Rows from block 2 of the decoder of a small image VQ-VAE, named by matrix and row number. Each number is 50 + 10 x the weight over its row's rms, rounded and kept within 0 to 99. All counts start at 0. After the name is the row's rms in percent of the matrix's.
After each channel's rows are labels from the 100 images, of 14976, where the channel reaches its highest value: "colour at peak" is the nearest of a few named colours to the mean colour under the peak. Only what is clearly more common there than usual is listed. The data: regions of photos with short descriptions (Visual Genome). In brackets: how many of the 100.
# conv: 3x3 conv (decoder.decb.0.0.conv.weight, 32x32x3x3, each kernel summed), inputs 0-31

conv.10 085:52 42 62 41 46 72 44 50 45 48 32 27 53 28 33 32 42 48 51 47 45 52 49 57 58 55 52 59 50 47 56 51
colour at peak: red (57)

conv.24 094:39 53 35 69 47 47 47 47 51 48 38 31 55 46 47 60 35 50 47 53 59 58 67 62 57 50 49 56 41 42 43 24
colour at peak: white (59)

conv.13 138:63 62 54 40 41 55 50 60 51 48 53 57 51 62 61 35 61 54 46 36 51 38 56 51 53 30 67 57 65 34 45 65
colour at peak: black (70)

conv.23 107:51 51 37 28 54 63 57 40 49 40 41 49 56 54 57 62 59 55 45 49 68 39 44 31 46 35 60 57 54 55 40 35
colour at peak: black (97)

conv.27 125:39 52 60 43 40 43 46 50 45 50 31 49 60 35 57 46 65 53 51 42 71 68 50 57 58 53 51 33 42 61 45 66
colour at peak: cyan (66); white (26)

conv.18 064:27 47 45 33 37 47 51 48 63 62 44 39 54 55 44 32 70 56 40 41 31 49 49 38 54 59 48 51 50 56 43 50
colour at peak: black (62); blue (33)

conv.16 101:57 43 49 45 65 57 73 37 48 59 50 34 45 45 43 64 41 62 57 56 41 58 45 57 53 68 44 40 43 58 31 46
colour at peak: black (63)

conv.5 079:47 51 48 51 43 73 62 44 42 67 43 47 49 61 59 43 53 36 66 52 43 53 55 64 69 60 49 37 50 55 31 51
colour at peak: black (79)

conv.2 097:53 45 50 31 49 61 50 43 40 38 52 32 45 72 43 47 45 51 52 72 37 58 63 52 53 35 56 60 60 55 40 46
colour at peak: black (97)

conv.14 083:64 46 43 74 39 60 48 60 38 61 51 55 52 44 48 43 55 54 50 23 48 40 44 42 52 44 51 50 38 38 59 36
colour at peak: white (97)

conv.4 087:63 46 47 53 46 59 53 43 34 35 62 71 43 41 47 57 69 57 50 71 63 58 58 57 43 58 57 43 45 41 50 46
colour at peak: white (79)

conv.0 068:59 57 42 53 60 62 63 48 54 47 55 35 43 50 60 63 59 59 47 34 52 38 46 41 51 68 59 61 50 36 50 75
colour at peak: black (94)

conv.11 116:50 53 53 53 38 60 64 74 59 31 48 39 49 59 46 38 46 58 41 36 52 37 43 36 43 50 39 45 52 68 48 55
colour at peak: black (51)

conv.3 072:61 45 67 58 58 58 53 48 31 42 56 57 54 33 50 64 39 73 61 38 50 37 51 50 54 37 45 58 55 53 62 43
colour at peak: white (64)

conv.25 062:23 47 33 47 43 53 58 45 43 57 55 52 58 43 52 37 48 58 46 43 49 42 37 56 58 50 53 58 50 34 44 22
colour at peak: white (87)

conv.7 079:43 48 48 43 42 49 70 47 52 43 44 56 61 41 47 29 36 46 51 40 56 56 62 66 29 44 35 54 65 42 44 43
colour at peak: pink (56); white (31)

conv.29 142:47 42 65 43 32 38 60 50 32 56 46 32 47 34 53 51 47 50 64 41 40 62 56 42 64 45 57 54 45 64 46 38
colour at peak: blue (31)

conv.20 101:67 26 42 48 66 45 44 47 45 69 62 49 42 47 54 37 39 46 35 60 45 44 54 42 51 53 54 69 39 55 52 48
colour at peak: orange (44)

conv.12 108:27 45 53 60 67 49 32 73 53 60 59 60 43 47 55 53 49 56 50 49 35 71 50 56 51 60 45 59 44 48 50 57
colour at peak: grey (69)

conv.17 074:49 64 56 51 59 66 55 51 59 44 54 81 30 45 52 56 59 38 48 39 65 49 63 53 51 48 41 48 42 47 38 48
colour at peak: white (73)

conv.15 100:66 46 51 50 59 65 54 49 43 36 45 50 47 53 52 40 57 23 62 22 45 40 56 50 45 59 52 52 52 49 39 37
colour at peak: black (98)

conv.28 088:72 40 51 58 47 38 47 47 67 45 51 32 58 48 38 40 52 41 63 53 67 43 60 38 49 63 42 42 45 38 43 59
colour at peak: black (64)

conv.9 086:53 59 47 52 43 45 49 62 40 51 58 68 51 56 72 35 24 50 52 33 54 61 46 49 54 41 46 40 50 59 66 52
colour at peak: white (98)

conv.21 086:51 29 37 44 61 59 58 44 61 55 52 49 59 56 47 50 53 57 70 25 39 53 40 40 36 50 57 51 55 64 57 53
colour at peak: black (94)