python train.py --encoder_arch="gmlp" --bottleneck="vq" --encoder_conv_stem=false --decoder_channel_attention="se" --residual_init="none" --learning_rate=0.0026 --shampoo_beta=0.95 --precondition_frequency=20 --max_precond_dim=1536 --final_lr_fraction=0.05 --weight_decay=0.1 --adamw_weight_decay_other_params=0
Rows from block 6 of the encoder of a small image VQ-VAE, named by matrix and row number. Rows with one number belong to one neuron. Each number is 128 + 32 x the weight over its row's rms, rounded and kept within 0 to 255. All counts start at 0. Numbers have three digits each.
After each neuron's rows are labels from the 100 images, of 14976, where the neuron reaches its largest size: "patch colour" is the nearest of a few named colours to the mean colour under the peak. Only what is clearly more common there than usual is listed. The data: regions of photos with short descriptions (Visual Genome).
# u: gMLP up (value half) (encoder.blocks.6.mixer.u.weight, 384x256), inputs 86-171
# v: gMLP up (gate half) (encoder.blocks.6.mixer.v.weight, 384x256), inputs 86-171
# out: gMLP down (encoder.blocks.6.mixer.out.weight, 256x384, transposed), outputs 86-171

u.49:138076145167151151134169089119150137163091087125077116057155109140120132105160082087129161117175146151052056085127105177116121135130160121099109133089154083140161126093086167108124149141094137110137108144156176164128140129133098075157110094143136116142156128
v.49:116118155113128145071071106139143079097183136118094072138096115128169119116171156120146118149111056119156169148154116154115128139118123125165132159193143103152096163153119071107133096098147128138168111094158135079035121144134132116088061113064095141143154083
out.49:151169143158056084143116115129096125094163177146128109156151133153103139116153158136087141139123114063138026162159107091186124132090104119059140101142142076152121130081102144161106157119186164119181190106085151171169122153098146106155143166106168144146096177
patch colour: white

u.295:134137164159161109168083157162117153100142123110159105087120124144194131085079184097145141132179177178094180120112082143137110247160141097078158186119067133129141097136094161107148167119128139181057095160153157155136106165165137087117104105141161121157178170
v.295:132169191123130116084113112148108126121128112103138108132158156189151132107122157144088136150181201137105194090118118170124102194150115108139124164130103110099100153128065206165099092089135085111090131102126142137152093126098154096131113130087121120117163163
out.295:105139072216071144164137130085151077144122168142117147204135141101099108117168132105122111110122113128132113162137182178140096099096191110168084114156073053169107140111130089110111121110138121102179175111160157098104135118142137125128112118116144123167105119
patch colour: pink

u.154:127126141134175141129080080098060107132119074096172169104101149168176165106142160106142140068112131064142161108188170100131096133133119049089164129120117027132085080101116129185078158087164143107146150129135138147182120113094120146186139144130130130098107082
v.154:135103130125144089146091059083159137138132092091119117076043105120164075120172076105114182116100129078144141106151154114109141132124129026127103132095085130122138097074135107147124118134101114085181099096102090115131188143117148150151118141138186147122125107
out.154:061110079111117144106160188136147125121094195136115107174143125068098126101109118136081130135119127148108119135102099178192167143097152174146074113139129112123208155175173167100131159177103117146125171129087128132067098081150124178093122105134114155119154129
patch colour: brown

u.302:209099164166139162122075127184132126111103140102146125141123158112126074078085128121138109126103085147105134130146138141146118115166192132144144137161187155136122162135181164132124119094087056134109130063153102108189108115128129133085170112098148088127113102
v.302:148143110138081094124160105088141146134150099118190140158136128148111090089156096142067168112120127107117184114099085119143130173186132107092088142147150162149097108177223124158190173132144131091155186095096127145159073172112154129127065108097100093124136127
out.302:140156080159188098050093104143117132089075126121166107116192168132145140094186158108122158193130194114157122161169094093149134126081095160092145058103098112141150091126091070133176190161130177138106098149120133075143088138182107129123095130145139205155075129
patch colour: cyan

u.131:090144182181106094166095133121107140118139148153101071178143145111157202130168066070123155154130126094067129102109150092061144087128119104062074143106158117139087151137186111175105136179109115125110155153140109136093089138095149118108126154131082120155143141
v.131:123160176133072107143136140152090135126148161148115123135141183160121176150117090174162087135169102159163119127144065095106122093134061092098096119109157077139116175169122155131166102145149094167098135129133116140148141162142131137134131138131117121142100130
out.131:125095060128125164124162233145143072152079056104098158131150118101173089174132206115112132154089169160119145136122123111142101179161127154170121095112128117143187107083152098100163119136102166152150140098096149084083182085126079125154109066136141094091145129
patch colour: grey

u.286:123149145069134168082111140095079129097190107145137090164084160093135099070123190123153078098118198086103149126094124116137113077170156154148144195168079158119089139118122143107177123191104124102134090088135171137152128126162138107109158042127119126101134190
v.286:018112142093189124135151120133120148078069211173165151124134114068092098121105101118135167146134115118156156140106093158103114158100126097111144146103144169127059102078163238099108083163134139159175135093174124143141120139137193115146119097124105129113073116
out.286:145146144110159105173128123082139068159185054093121083108177138054109084172174086117122112114097150148115157123087066083155141147149133165170111166126097086018134115128143091128145155143058170112092112134136105108116121140098166081111102158141096095108211135
patch colour: white; pink

u.214:120124150131160134137166144147104117170162094105142155163113153147165154200111189184158184098093155095128120139148176155055089097123126108159157166181155125098194117105108178135144124109161108155141112135120127111248103084176173104137122138136122131145136116
v.214:174081118109148144138068170135177151153126126173197151122126114161137129131112128173143141196084087086100112088161161184144149143127141161115157140112166143124151207121115148153142164120136071130112126130120129150186123134184150051151123187111240087143134114
out.214:083184091165137130048111124096122112053121110094156135129130092130168149058113069105106101136138124146081105155120141111118130142147137168120110139119189079203132172093121107068083039165156128101140145128119168122143080146094180199156108124103088134095080132
patch colour: cyan

u.363:159198122103153144126130130115110084105161179121179072162120181086176152128129157128077081088113160145116152084167098122107101168130099146107150127139098144099139141170149117112159124145177172091121179168122143148172140100151126126154115108146139116151130124
v.363:170114068132099111126128097110039081122120167117105151113086121179142123190158126151156146139183093064184116162175058150161122106076122090136176182114132132118126165151142126130091181119111156098102119118083124099077173123036112179144120135137107121065108160
out.363:117105139133073133117078136165067152128093131080125112080210127111123132119095094070096136145139053133140145108064164094180151134080181147171123095192171128151159144141121109138122165179165096141187110117114101119123134167159165147122129116095162066088122176
patch colour: green

u.216:066128170082116150196098107083061115161153118129119079162093121098165121038086148115092146120156109099124119163105114115123136097103103069078134099164149142112146180144146146130089178103095083117091087111109110129160149190081162145151146052074108104125166154
v.216:103121116142138126142145100083080165108080130145093116194120086133209148104112149042066172139125113070081161124087116140160154119120071103050068066170087115102160140122148121167106135090119102086107123085134109148142119211110157145116141119118080122086143114
out.216:132202070106084095114115196126122196106140198164174143142106116069091090191154120153140110091114114136148057153154116107134108118167127188161155105111110153147135152072098105126127064135144136172133145148137127151086119076143090099067118081160119147143116138
patch colour: brown

u.223:137080091179141173071123114129131154108136124122101125115105185141158092061064126121176124124113125162105088147169132143075187121135149161138162091107177133167138165101104127136134067106124036156121177129092080119124085081144089105137167148101141176099108076
v.223:138065129161157126075118115149141132098101163128123098109140149152154122092063111080187079166133129134082148139199090130119168096111099126068148115117145092143122180121118119141165113092179050131087128167086106137167103094091093092180188168129186138127146083
out.223:103149173066113167126127139126141066140115115115150117062054074123107153149110183119128082119141062111114156102052132132139087165121160108097128229112102121057074122123132168144093154135160175161169115186129117180119177149142138157128152128134114151151165174
patch colour: white

u.205:120133111123151124166089113170126108096197124181184122038138194197095146081073120178143055147149066162096089139099148160124109083091105104147089105090191119157180139116095170144101102096130081166112081125126156128162178155117116069110127135133106147087183155
v.205:119194110141122110175159108126144058120129114163090097146099102103123101141104151158100078171148173134129203171072107098113077180128125094131090131130078129092105080145065091133171089151083173119171122122162084101163103146154122110142098097168115086076122094
out.205:111122100135150111099146119182108152154116067121067104143131166107080182147172144108189161138108146128213150104122042187089138093115149162090100087114093108133100060189134110140093150088114108162149142156098132077107117060160138141145084140123107125069147082
patch colour: cyan

u.110:109158161124117125103106130122104151171194128119149110108123142173113183075111144140156028167147136146123129107106114135178114125096112147091193158076199107210118118170093166142156148155131123139140080110121144115185136128105126091103145123079149071152159123
v.110:154135132124173151119090128157139146127131127161163163122107104186161133122093101113131092119152098168098106126146084097101141115127144137123096130153112158190188157139152121109154158173108137097109119170136148155145092184199092118094125121093147147105121115
out.110:116123165099136152114167131112128161135136107170043147064104117065134094168106123080111159114122174123185145088124145120178218126186114108128162063142117110062144138137170131141105184130123120165131126128121088152105095167118142166117097156197171141112161104
patch colour: cyan

u.206:055124111088122093079124095119168151100109081133113134167121144152168129108151110156077112084128135111161101084124061120077107096113158148140188118069151141089141172105090060148098153108073077119099159098063087150137147162129107133189123121107121169091094112
v.206:066132119082119086104158091090146137087043070117128116162139073113134130117152134147143118094100139101201099202072088089154159130126179132159178095099169130063131166089182153104107155169132164116120130150084158168127118170114128167107088153076170203175098054
out.206:108161149108206142130177145156147099156128145160130123139130143086092158183176178120101133126160108095082122117181113185106143158157086112130082108155124075179057124115073107118136170113139133089136160173166101114143122033136155093118137109099076161072169152
patch colour: grey

u.7:122111112101179095150155124152153168143157108146119109110131103143082148163109186142119112131133190134092123142162177164138122072099120139130135131211107149090132178123106148150142126073060090194137089091145118114145134097112129111146158172109163067132123113
v.7:170155187103125172116074169136074105084180131139111138090159122174137147098191147119196138098133158148125108136141140140087114103154117130124160112123164149152108090157129085089133143135131140155099159144105186182136089113143109148136104092095185094117103143
out.7:147094151160114097122159074100061126114069155096136113102157145108097109143120038085149099117090085126189088135132138088127083114125152116100089149071058108144129162126137111144158112154103125043133117159140065086131139122086123157165160183181065153112150110
patch colour: grey

u.8:145091142087151109098077124122144172139120130141148160132115061114114074096097075149132177045111184112040122114164131069140121133077136118130121171156076120118085136107053192194125126118128115060078109093157145100116107111177099104069125100123054114108112132
v.8:124105135105112115107193131119157142135089099136137194133161174106096116107149089125141148184152129076142145152191149130118098150115096124122061021177166100119117146117174093178037122085123112164140094078093146135097111101118096142137165141069079118110140094
out.8:128153142159089113154187074126110081065155110156132117081116112156168179104098131181122116113090092123169093177163157125085166096102142105146193130150069174163113063106141143087173092121141115093149150142120108128154134072134112199131090169151126185163113115
patch colour: black

u.249:132145133124108153228131124100039116079094097116111081093093091138117156143137123126174137140062127113163102214056112121140148135168109091185134122143125120088093131137135152111115131182109163095150100141090099117100100103134110125124074136083186184088104091
v.249:174116125117103161120109188107079088130074114202156167122046087105124111107085134158163119117128141091145148141095116113146139155165044084123160119133146122107099142059094147095105120129092199094181101161062116141104084146146125112098127090082134158078118134
out.249:138087094137090069108080076140128126104049071122128145114143182150100064105143130126146058121151070152081106123110133142130151150097169154153119120131164167125110149160129140122080178159164152073104149080140132157183204142122146108135120146108121110149161103
patch colour: brown; black

u.125:111123187132091108150128115156132160090100144118136124147073113173108115128119183135126107134141040130212121103134083130131102119138143159186155108120103111148139132127131182162079160165106138114151126137137130103167143106122080131130123107118132161155121100
v.125:103162101115091078133076124140069107223142096060099159092157116145138126136167089129178142072141098165146114173151120161116062089137112128144122211090151076126145217127133138142122183181073148104117112132075073136173165163128107148123138079160114137071119166
out.125:097115134118140133109144127027137139105155182138142183184133129083157085083147065117137154130089090152088128130067123110127138150196195075160111164158101077197133128091156142120128116166126195112117124077096135117068130171141122127082068145086099090166174151
patch colour: green

u.106:164146148096127130172126100172130157163062098134135188102150116151120157098109146169098154148099107144134073159154183137173096081170142113193100206157112126114166154118169135124111154164071150078135121149124122089107127057155134130098106142150081137144109140
v.106:114142169096125122142152152129186107193092142127156119146130139139140099134138122175138111098177121133160097144180125124143114080173153072139083136153098123154097110144151117109099153126181134124106154127149149062084150131110124087097044118096116198112156114
out.106:092114157124143178119069094102133155098165062165147090136123128092000120143092125056132122129133112125162144134126076127108129127143152132132125121118122105118143138139149183108107088123163121132172137156126124148099126153183181039183133093121111148136112182
patch colour: pink

u.129:141132099056126176137117117108166115112115123129206145176065066113123170112154074058110156100157167084147092122074080114147136103075150129110145147074092110121089120088148086154129150095022173105096125100139163092142135145109154095164146147133145182152109105
v.129:117157140058146169104133105113164117120167133193118149137116081130151105133118141060094111133129160136148177062136071147156156092074165156098118110130112126131156055069154133124194157079076133134084096092124163060145088225107155149161100145107118146184129109
out.129:102137110134144127146084138137116091116128091136054144111226169144165093181124184164106119134160078100094116136124082129141101104164105109125115095150139130142112094067135133081094025137164121085147153138119160118118167032140133097086122120165072175115168097
patch colour: grey

u.241:094162142156083097107130088039119087116113136143071123144142142140098127103109094127098151029150116125108093146096075092125142132145184166120117180147125151194101111140217151111109132196116128139124136145157140127057080096117125140109101093092088142143100163
v.241:168103117112152126156141084243135127106173082157116088112160079115029101136065088145125154160131185121065117122114123141134109120083136156172182191151148126140108137154154179146113074142086106150124068116140042102118110118137160149085124129121103103121133143
out.241:068150103146188155145107115146116112168146158091137137183156138122134166139114151164081118111124129118099126153110155158151106092097093148123088111126112112097154153139103098106125150167118135173122115099127148172155161195101086124167134076138168137110164145
patch colour: pink

u.268:154103102145104147159202102184129125122125211155089121107114088197113108164153135142136109082170117156120197164114209138131083157140125157121142170092104084094129122127198157105172115109192171141118114116092142050116153141147113118133092125186149092159118156
v.268:177135108123114095140072148078007061114138138156079069148128155120145092143136191083152151107140160156118130133167126173075127123089136052138179152088140116114153114170080143135145137127155140157133137163071140098141079170042086070141095128150158170186146134
out.268:047075148089151116078120124146147154133105138141131139134139093104143148189113118090127177158106117128172095092123071103126130145140175108133089065094133110092108126089129036123122151127099104184117114116140152146134092106127107134147132092102100170078091128
patch colour: black