Rows from block 2 of the encoder, named by matrix and row number. Rows with one number belong to one neuron. Each number is 128 + 24 x the weight over its row's rms, rounded and kept within 0 to 255. All counts start at 0. Numbers have three digits each. After the name is the row's rms in percent of the matrix's.
# u: gMLP up (value half) (encoder.blocks.2.mixer.u.weight, 384x256), inputs 0-255
# v: gMLP up (gate half) (encoder.blocks.2.mixer.v.weight, 384x256), inputs 0-255
# out: gMLP down (encoder.blocks.2.mixer.out.weight, 256x384, transposed), outputs 0-255
u.321 105:081125145105190104102087110116098131102113136139101090131139151145150135173141150145108100207179085161136095138129082106109156117101168094155143107143110097158112142127108104083124162121125121165135129147140093113092118129125149116100089117129096089138136106093126135118109117137090121115096075111138135123124155119129110162103118146108157134120097141141097050124124106146119111144172108137146130125124120134106182158138139179128128145128122115157135147151134138123147102161120148096163119121148120201157150144104113108129134108136112110131111128102118107161110125146097178103117137113147137126142113137101147153096120121171102157149117140152124141096109098114128129115129109134122095110132101162154151170185123123116107139088125109099149157126116080112126102149141140
v.321 090:130126126111108152147096141129092114103148125199155098092106114116142163116170123162114130115122128122156124132084113130104154103146153136112074137096139125130162096114106188096144154108148127119148093149147104131119119148113142171143114144121121073150130058126175119114117121100125105150156127129133118118121125132138132104165104147111146135113169108136116104134115108151171162106125130112097138176120134107166114092130136128108125117089123135134121120169152086141181125118149127074146125123129093110116116175120102145158123115138174143113121098141153119152136154135109145127095153102133104165155127155123114155157091094144120123148147121111123144165089109085137124128170094088103154069094081159092110119120120142104119183078114129114124122138153139097137114147151089
out.321 088:151148112152106167126142157125134117165102161140142124107140144153103108114049159114132118099116131119161149172107122153135116149140127109122111134104150111113090132101070156158148127120112123134102120097142126127115154131081051142143120127156138143112097134122128150132157103137108160181119145159134115110075167103103136128131150163106172132180128140157117131167130151128154140165067167140118111154163121119154114095129140128143163113150130146098121159130155148136126135135153153127125067128127125108131149137130148128162152127119104110076139150149122138143130152110140084105157090076094131094080162107198132094152142117107103122127142178143112141131095119109129130084111139127151108141141147114126122151164161097104129101112113147161121125140096134170154134106118136
u.322 102:145153106152163125129090127097095133120109099086136112102131122099116132154084120061132132142127110103144145111091146115117124155093092118127143118134165175141101122100187124112094134137106100094142113132120103125138097149118114141152178118151099147136139154078188146131116115140155134113175142087180169158120097150134169108134182128139094156138126128148121107160099068134154149171112145153124113088122111143133096112130141054119120124101156142098176145127134093166143171130087106161116113095080131135101130087104118116124115133118163141100100154120105154124138092135145119139153092141111107104146163136141115149144136109086129131139145140135141149127153093110161121128185123134167131147134137124138120122127130125151140112107144136151123121169161144126118164127120097
v.322 092:144101168102119153071105129141157120148141142145155126110112132126101133155117125122133136111119098128155133127107118143119126114143135147127107133160134140118145154133122082112101127128093122139157102132169136121114107142124102125137145128093171133139110132140103146151145118035104145094092091153184161112133134118109135143127104125086191095126052113099100118146128106131178136107083153143112152129156119123120082096149105092073129113167125152131132101152140122152176134149174118139177172077125133140110115128186112099140122140090147141130097136132132093129122156153138132143147146100109124195142090131125111114131123138149098131104119146170139125093114157138162123123177123095129120136097101119085123125127093141153134096126115157129162152144140132148110131080150135
out.322 111:109126123124129173090117126145103159156164158158132126121190132109108161099093146134104088127109132139128132113167134117147105098126143151136122146106101101145119142091148173123155128123107132097117120129139106114117142138166117159127149133125140139130166119180140129114141142146130174115136122154091083145096119127145099133093102136090145150168126135156128127156116135138105149082148090112146167099138137155150157131162145167121135074116075170125135127175131171103114110147097116155127099128126141102082134100143147066135164136141131172126125124151121086120150115166080096137102099098134112077099164127163093158134152145114157108108092099140073121112113111154101092110111129090135177100124112084161102134140134133132126126129139111162133118094113107142163142145138097
u.323 103:125141129116154098172124120131118107129157108123097156126074119127118128144113113113122130109121140073144177119142107149116180089168101082114146116105149154200119145107191121114131149156096173063126116111106153112175129105104114132089142207146111111132104113138140125125128106118119139128108168106097122122155109114145115154118115132111129107158151112100138171190155142159120134118106114101084149077136101140113085106130124135107125158105103121152136115149149119138160104131149156147112136110141146100176133085117135132136091129115131134156132171091134097106104114133123160105117105126111174059123143145137128120153122062113151098154128115152140135147144122121135107173151157113147146155151114108100136133137088113115110140133095148133156136135122114126129155139129105
v.323 085:112180104111148197133099142146141143120121129110148153132138115101160178131137103111143123125070133098143128095156072126093148157106122141084104098138126156106155153153126105132104141107142156112160127132189109122104130154120135129131135136139083125131141135164093104092108140167128119125128140118165132134153156104132111116117136106155128105113125084161098142115111120088138156145129105119152069050136133124155120130124083140111109135124092135122138118126140112115132090157105094165145145150153100099129120152164168137090143156156093163138153102163126138123200122135103133129119147133155121121082114113139124095147095134162185091111113106142131124139120127156135118142147121123173130108135127136166107132109154165169117132164167080098095133142113122135130165136094143
out.323 113:169153116113078137150096130151124104110128110122173107138141134150116160148195140145115151162129081129066120131102098152130134114123114168133128169139112124135152128140116119132141131112118155125110158151143111169119163151166098148164121126125170165133160160120121146149132152168117174128144062096149123128108106134126126159126137115130159097103120147108112151109129085129150137111129128159145077144122129150074197123122134085162107120078129135149094123125174159131092139101128113116178147132132115175132155128114158151116118076125171125145116097110165135113130143138163109131115119115106111120099129116122138123150079153091117131109149149174126102142101158133088130149120107124153129123110124141128107119084118099113130163128099145137137092146159160171162079158118139
u.324 098:163080113136123135098127143123124127136130121108101132125117143136108175162071182132124099142133129164093085115122072160106113088101080133145154097090133148150100141104162181149142110127134109129088117156116139158101109137151104137126119125133139083141153084128128099142082128144124133146142129116099102117092177112100124154126129135114118146163104160125148095095148126143119140137147143148132139156127112126114129160141116120089159120102117158110099178097156134171115117099097114092137119135130143107126123151140126163140114109146119083079111123115146094156112139110076125119109090061109114145140174145087148158130141132121104179151111128139091153124138159157129128118151143143137118144094146086154133165131143137121114159098129114138079145144150128206161150132136143
v.324 082:181109146148102116081131155113125121133136098096137152130124146141090116111113179159112109117103120110101118122132145132126109089103131143121127126110148106150049149110142115170146122099159120130121083163152101109159159160132116122138123063179153127087138143106101111130125134085159128129140129117205089143141163087131093098154120105153149103141133080107087118113132118144100145149133137168149126137088103144100155141153147158098161134132110109125171168107154086147140161121110084149123100163142132152141127124148094124155126122119124118151132174141102107111176180109075102084106115133123102137144112159138126082126143151112125135117109130142107094121118136136149131155117094148137118130094157117137143138132132129130128118162161091134110132156140155146171130127107168
out.324 099:131147105075118122152123126154151135112134139136168152115104130108167101178114154086135068086129134139151141129144173108111116113109137123145093197138119105135125114114092083136073125107127134152119106141098121140153124138104137117130160135138067142115130146119142140099126150151144138143114128145148123069138130116123150109114131089149140126093099118169154129138164111146108121088101117128160121142156123096131117082142112092136171131137112159147124169190120122108104101160138143152103149158125080169174169094134150091131112118120136160104153139117087132126127149128163123110107111094145132131160122165128123116109132145102138142137132159120101090120107094149148165147066158108101158162155133113135162116126180147158127134173142141151113138131097125133127076092159121
u.325 107:128196093108140156123114126116093151119076124106132107170114129155159067141155128103138144128134154168142110125126136134131086162143162094148105192106137160191137091132108127114107094109130146148068163116100138125087146160115116135118141122143139150160114111106120123102104134132138158179102151092106108129127134103108098123157092118152140097116118084150144122101116108163142120129095132112121136103131127128119106112099150161157074190117173089140109142133107122126157108137134127158119163128127148145168098123150138152149162137138108179117170092105155137136127123120111123140121130142094093148085137136126090178147151107139119147131102180144136126133131127160167146121124132140140129087137140099115159122107132092144108101142129117124114083105173151090124118150140147
v.325 108:118155088136156182131127141141141127092122114131127113112109132123156096116135154126124125168130111167108133145153125138171129150099121134109115122115128118151141116142115151111096171099134093110137107131118094120116149162139170118158149145146129104111150120111120121111094137166136133105109122139143083111135142129121136161143139160134109132122112082154136145121129172139101097115081139135112072100099116118133120125167121132141132149158139138141108091123147184107069166061108108109101134124152147160134123174119203154157099161131135113118136144125179129121136076133132157144119111104143150095114114142101118123103198136130135079089133130116110150130149126169155091095171143099102123115146194109161134102156116092149122123095164141110164106120114133111078138138181125
out.325 100:121125186136135159163129148152139122116092142123132142132138141128121160140101118175159131103139126132105138134134134152062154133118135085093109108095109104125083201119164121126118151129100145129134125156112088152138110141162125121120107139155164184117136140134137121166133162120116106088132091162142189162125155166162104142111144131115111141106135144118156120142137080152135089119124112149161110127109170113136129143157125118137142102135142159117137179139100129126137144132135069134121044132158122138106156141132112098126135117114162092114129149082146063143134138153117073082121127113086162153134157158128130134138131121118132164146110118145145107144138125133097116137068103106149146098116079154115109126139114106118130158103157116107136137152080168155110125095120127
u.326 090:146142127093135125115124112110110132140147143147114112122125139127134089116128137181110116125148120127123138103138125121124135135124137135165158138115145149135114099093155151136068111139127103185144136150112104121122108126131097095116126109134108089165122130107174127135096128103097121145123117122129097105165102107121137106126116105102163100141141115068135135133181138152127125126121136150100099115096046134146109147112139102162144157125116116134146083084138111163128105133119098171112130157171109173176186133159142097104125124110104163128087118098113101082114162115144117144114142131105095162128113105118179141124158144082139118169130135151158090144128093110123086084111168120177133153133165191100122090121132092135149124147135157080102158121170151138131146127161134
v.326 092:124146135137114104164106117118107161120139188144118146140175138107163119108125152145158116119085149121140145165189131110135098110149101126129119176112115138117116149097180102106179129127140131144151095135139097116122114139123164106105171120093157170130047124164151128162101122122139127148145134140164126110125087124118111132113129128092110151153151129154122168154124148101115110173133114115110110102110141086152109139146127144148113095154126082075125096102132122119107101161131105114116119143144133091095134090124100149135133099155110114180126164154159124130128092107135096136130107165125117086088105157135148082127146132099149145110150104114099192140144118145134127122115091174139070134131138110143114114110136153131162115123100095160128157168110134084127123088121132
out.326 082:116092153119129132114150137154108140126086126131163138119138094140138161100145144141150142133101134121136134158165139107132151150095098148090077075128140135120121098186108127150117117048111118127108140098115127112141138134127130117124144162118130117054116125136079125114172132119107137150109114138128104135116107143137137133137143152151115128096146152151156123096128109095147105098086141150140142151166173151117185101134100132133116126144096114074124155151151095134109093112170147116088108109110122104137069097095143131121137128129125108101140139113122113173137109137119136105135105109124183076101153154175069159121127110143100065077134132124131113122126170140101130120146089098129138112129112068101121181141135100126143116126144131124120083115140091129118105124096119
u.327 102:143132126130162107187118118166106130140135091108113140115190161109149135095120138156173132114124137079100148142142120147145127099144153140149140119100135126126121159169151108182131138102135121171124153150114117109136137161149063128104132106122161114114090134104174093136116132103164146144148148142085126137133126141151142115123106156133115125107092131115177094078134147156091161155090125162088159170133110145108120109118135123170168079111128125150126128143156161140134130131165127128128098146181133109149127119179132151138149138089103151144103119149154113117150162099122124081115139116100124119153114118155089160158144145127133128155103118110123075107100109141101128154133162083147082157152109140138060139095141151142139117116103118102141137135126100141157131072113115
v.327 093:097130155138144093157125131116114118079125101124130154131135129096093127117101129111114134124128118126087180127145152160110136137151124153132141145124141196124127141098087193131122093108148113147126156083115113116032163169110086129150159122143124122122123147119142141114111108133158136144092145105106094124138148135120111124128128150173075152120098137094144136122146113180114150131115155122110160107123159139100081142100169124182163103104174140138133124135113138131136160144221157128109134139141114131162111104139109121118121156137151076144112133157156119129147135125126108123140110123143140140161127095113151102151161095086164137106134123105142127131126113149113144094133117141115121131137097148164132091118120114172125135126123152123130123130165113115161085071143067
out.327 100:123125165122082134108111129114173181120131175142156114134104149127107088149111098133118092148104138119101141125172084122058141134091108115138125145188136115107140105093128126094112130140145096097145066159157152138156117111121162133154102125126126158121151137120128140127142117135110128133148092071119135133116116133161134154087126115106109151137172119147108107140130140127115084120144098094111082116144132098117143128135109084116140156135081147159117145135111092104100131092104117127093120154100082143114167164099130130152110155158101107136161115144124126106127168164165127160153119162129160157148140146145175140103127118161121112117132147130123149139158136163163133104149068147127168119149116125129159139105128106096115140149122168154144126143108161187070114155140142
u.328 123:180153072151162164147150111136134145132130145166122171070097130126117126101141102150152106140108092176127105142108135073134155177130140164135172146178114136095116113152133144128095108086095143115116115126149124130124122137145102180084159101140107129117126121137138112151076108137170107108128174088149154119167113116097145114175145109150119104113126096151136126112102179140166125138104118124151188141105138132115104134127121123091077110115178124124118093151140126145159118119142082091133118139144133140091127109100099169147160129122127156160106132109108099128101117111126108124163132110139102134103164110120114142130138143147161109177127156137122137109142106118103167121135188106133107101139146110168114104140111116142141142114138139151113136124128075116113077157152130
v.328 088:103070110115110142147123080119122122111144146131086103166146121120087125140148185136096114141106137108132134094113139118093124112118116138107121119106144161150171112129151108136107143124176127150090126190113128126104109122166122130139120139166113081113175130109174135114123141084117100102109123067181068115130157114145135082104153124097117106137122138167097116124113129113108133157119153129123139122162125142092149178177168117132145138185137143126107090134173100122105146163147095154160145127130085103124138111117105128115090128135133108117122102106120143116131152127125149112141151135127117135156096124154105125160140142146152151132146120103144214155118123155125127140145068152118140150103158162104151135101122104173102131104130108094140138134108126165113114171099131
out.328 095:130082171127130150137136148121099125118101112074140091133112146165133120149112125149130122107136195123135139145159131133148142114110099114137139166106110091096097140118147107117123140143099112115147127152148167072126128109173155119120122138151116080161066118146151143073117171083093162162101092105108129140098139169120121149141130094176130119156102091149117150153168157155110156099136095116133138107112109122127114131155164138136092149124087145144124150139138145096097091157096165136124104097097128159153117156152096107139087162126145078111150117128148112184088125149141114130104105110114165158147142156146112104114134101134126184122144110098165122152157107115102120163107119139126137117143127154136120095124106120098114137119144090139109138127074142129126124117098169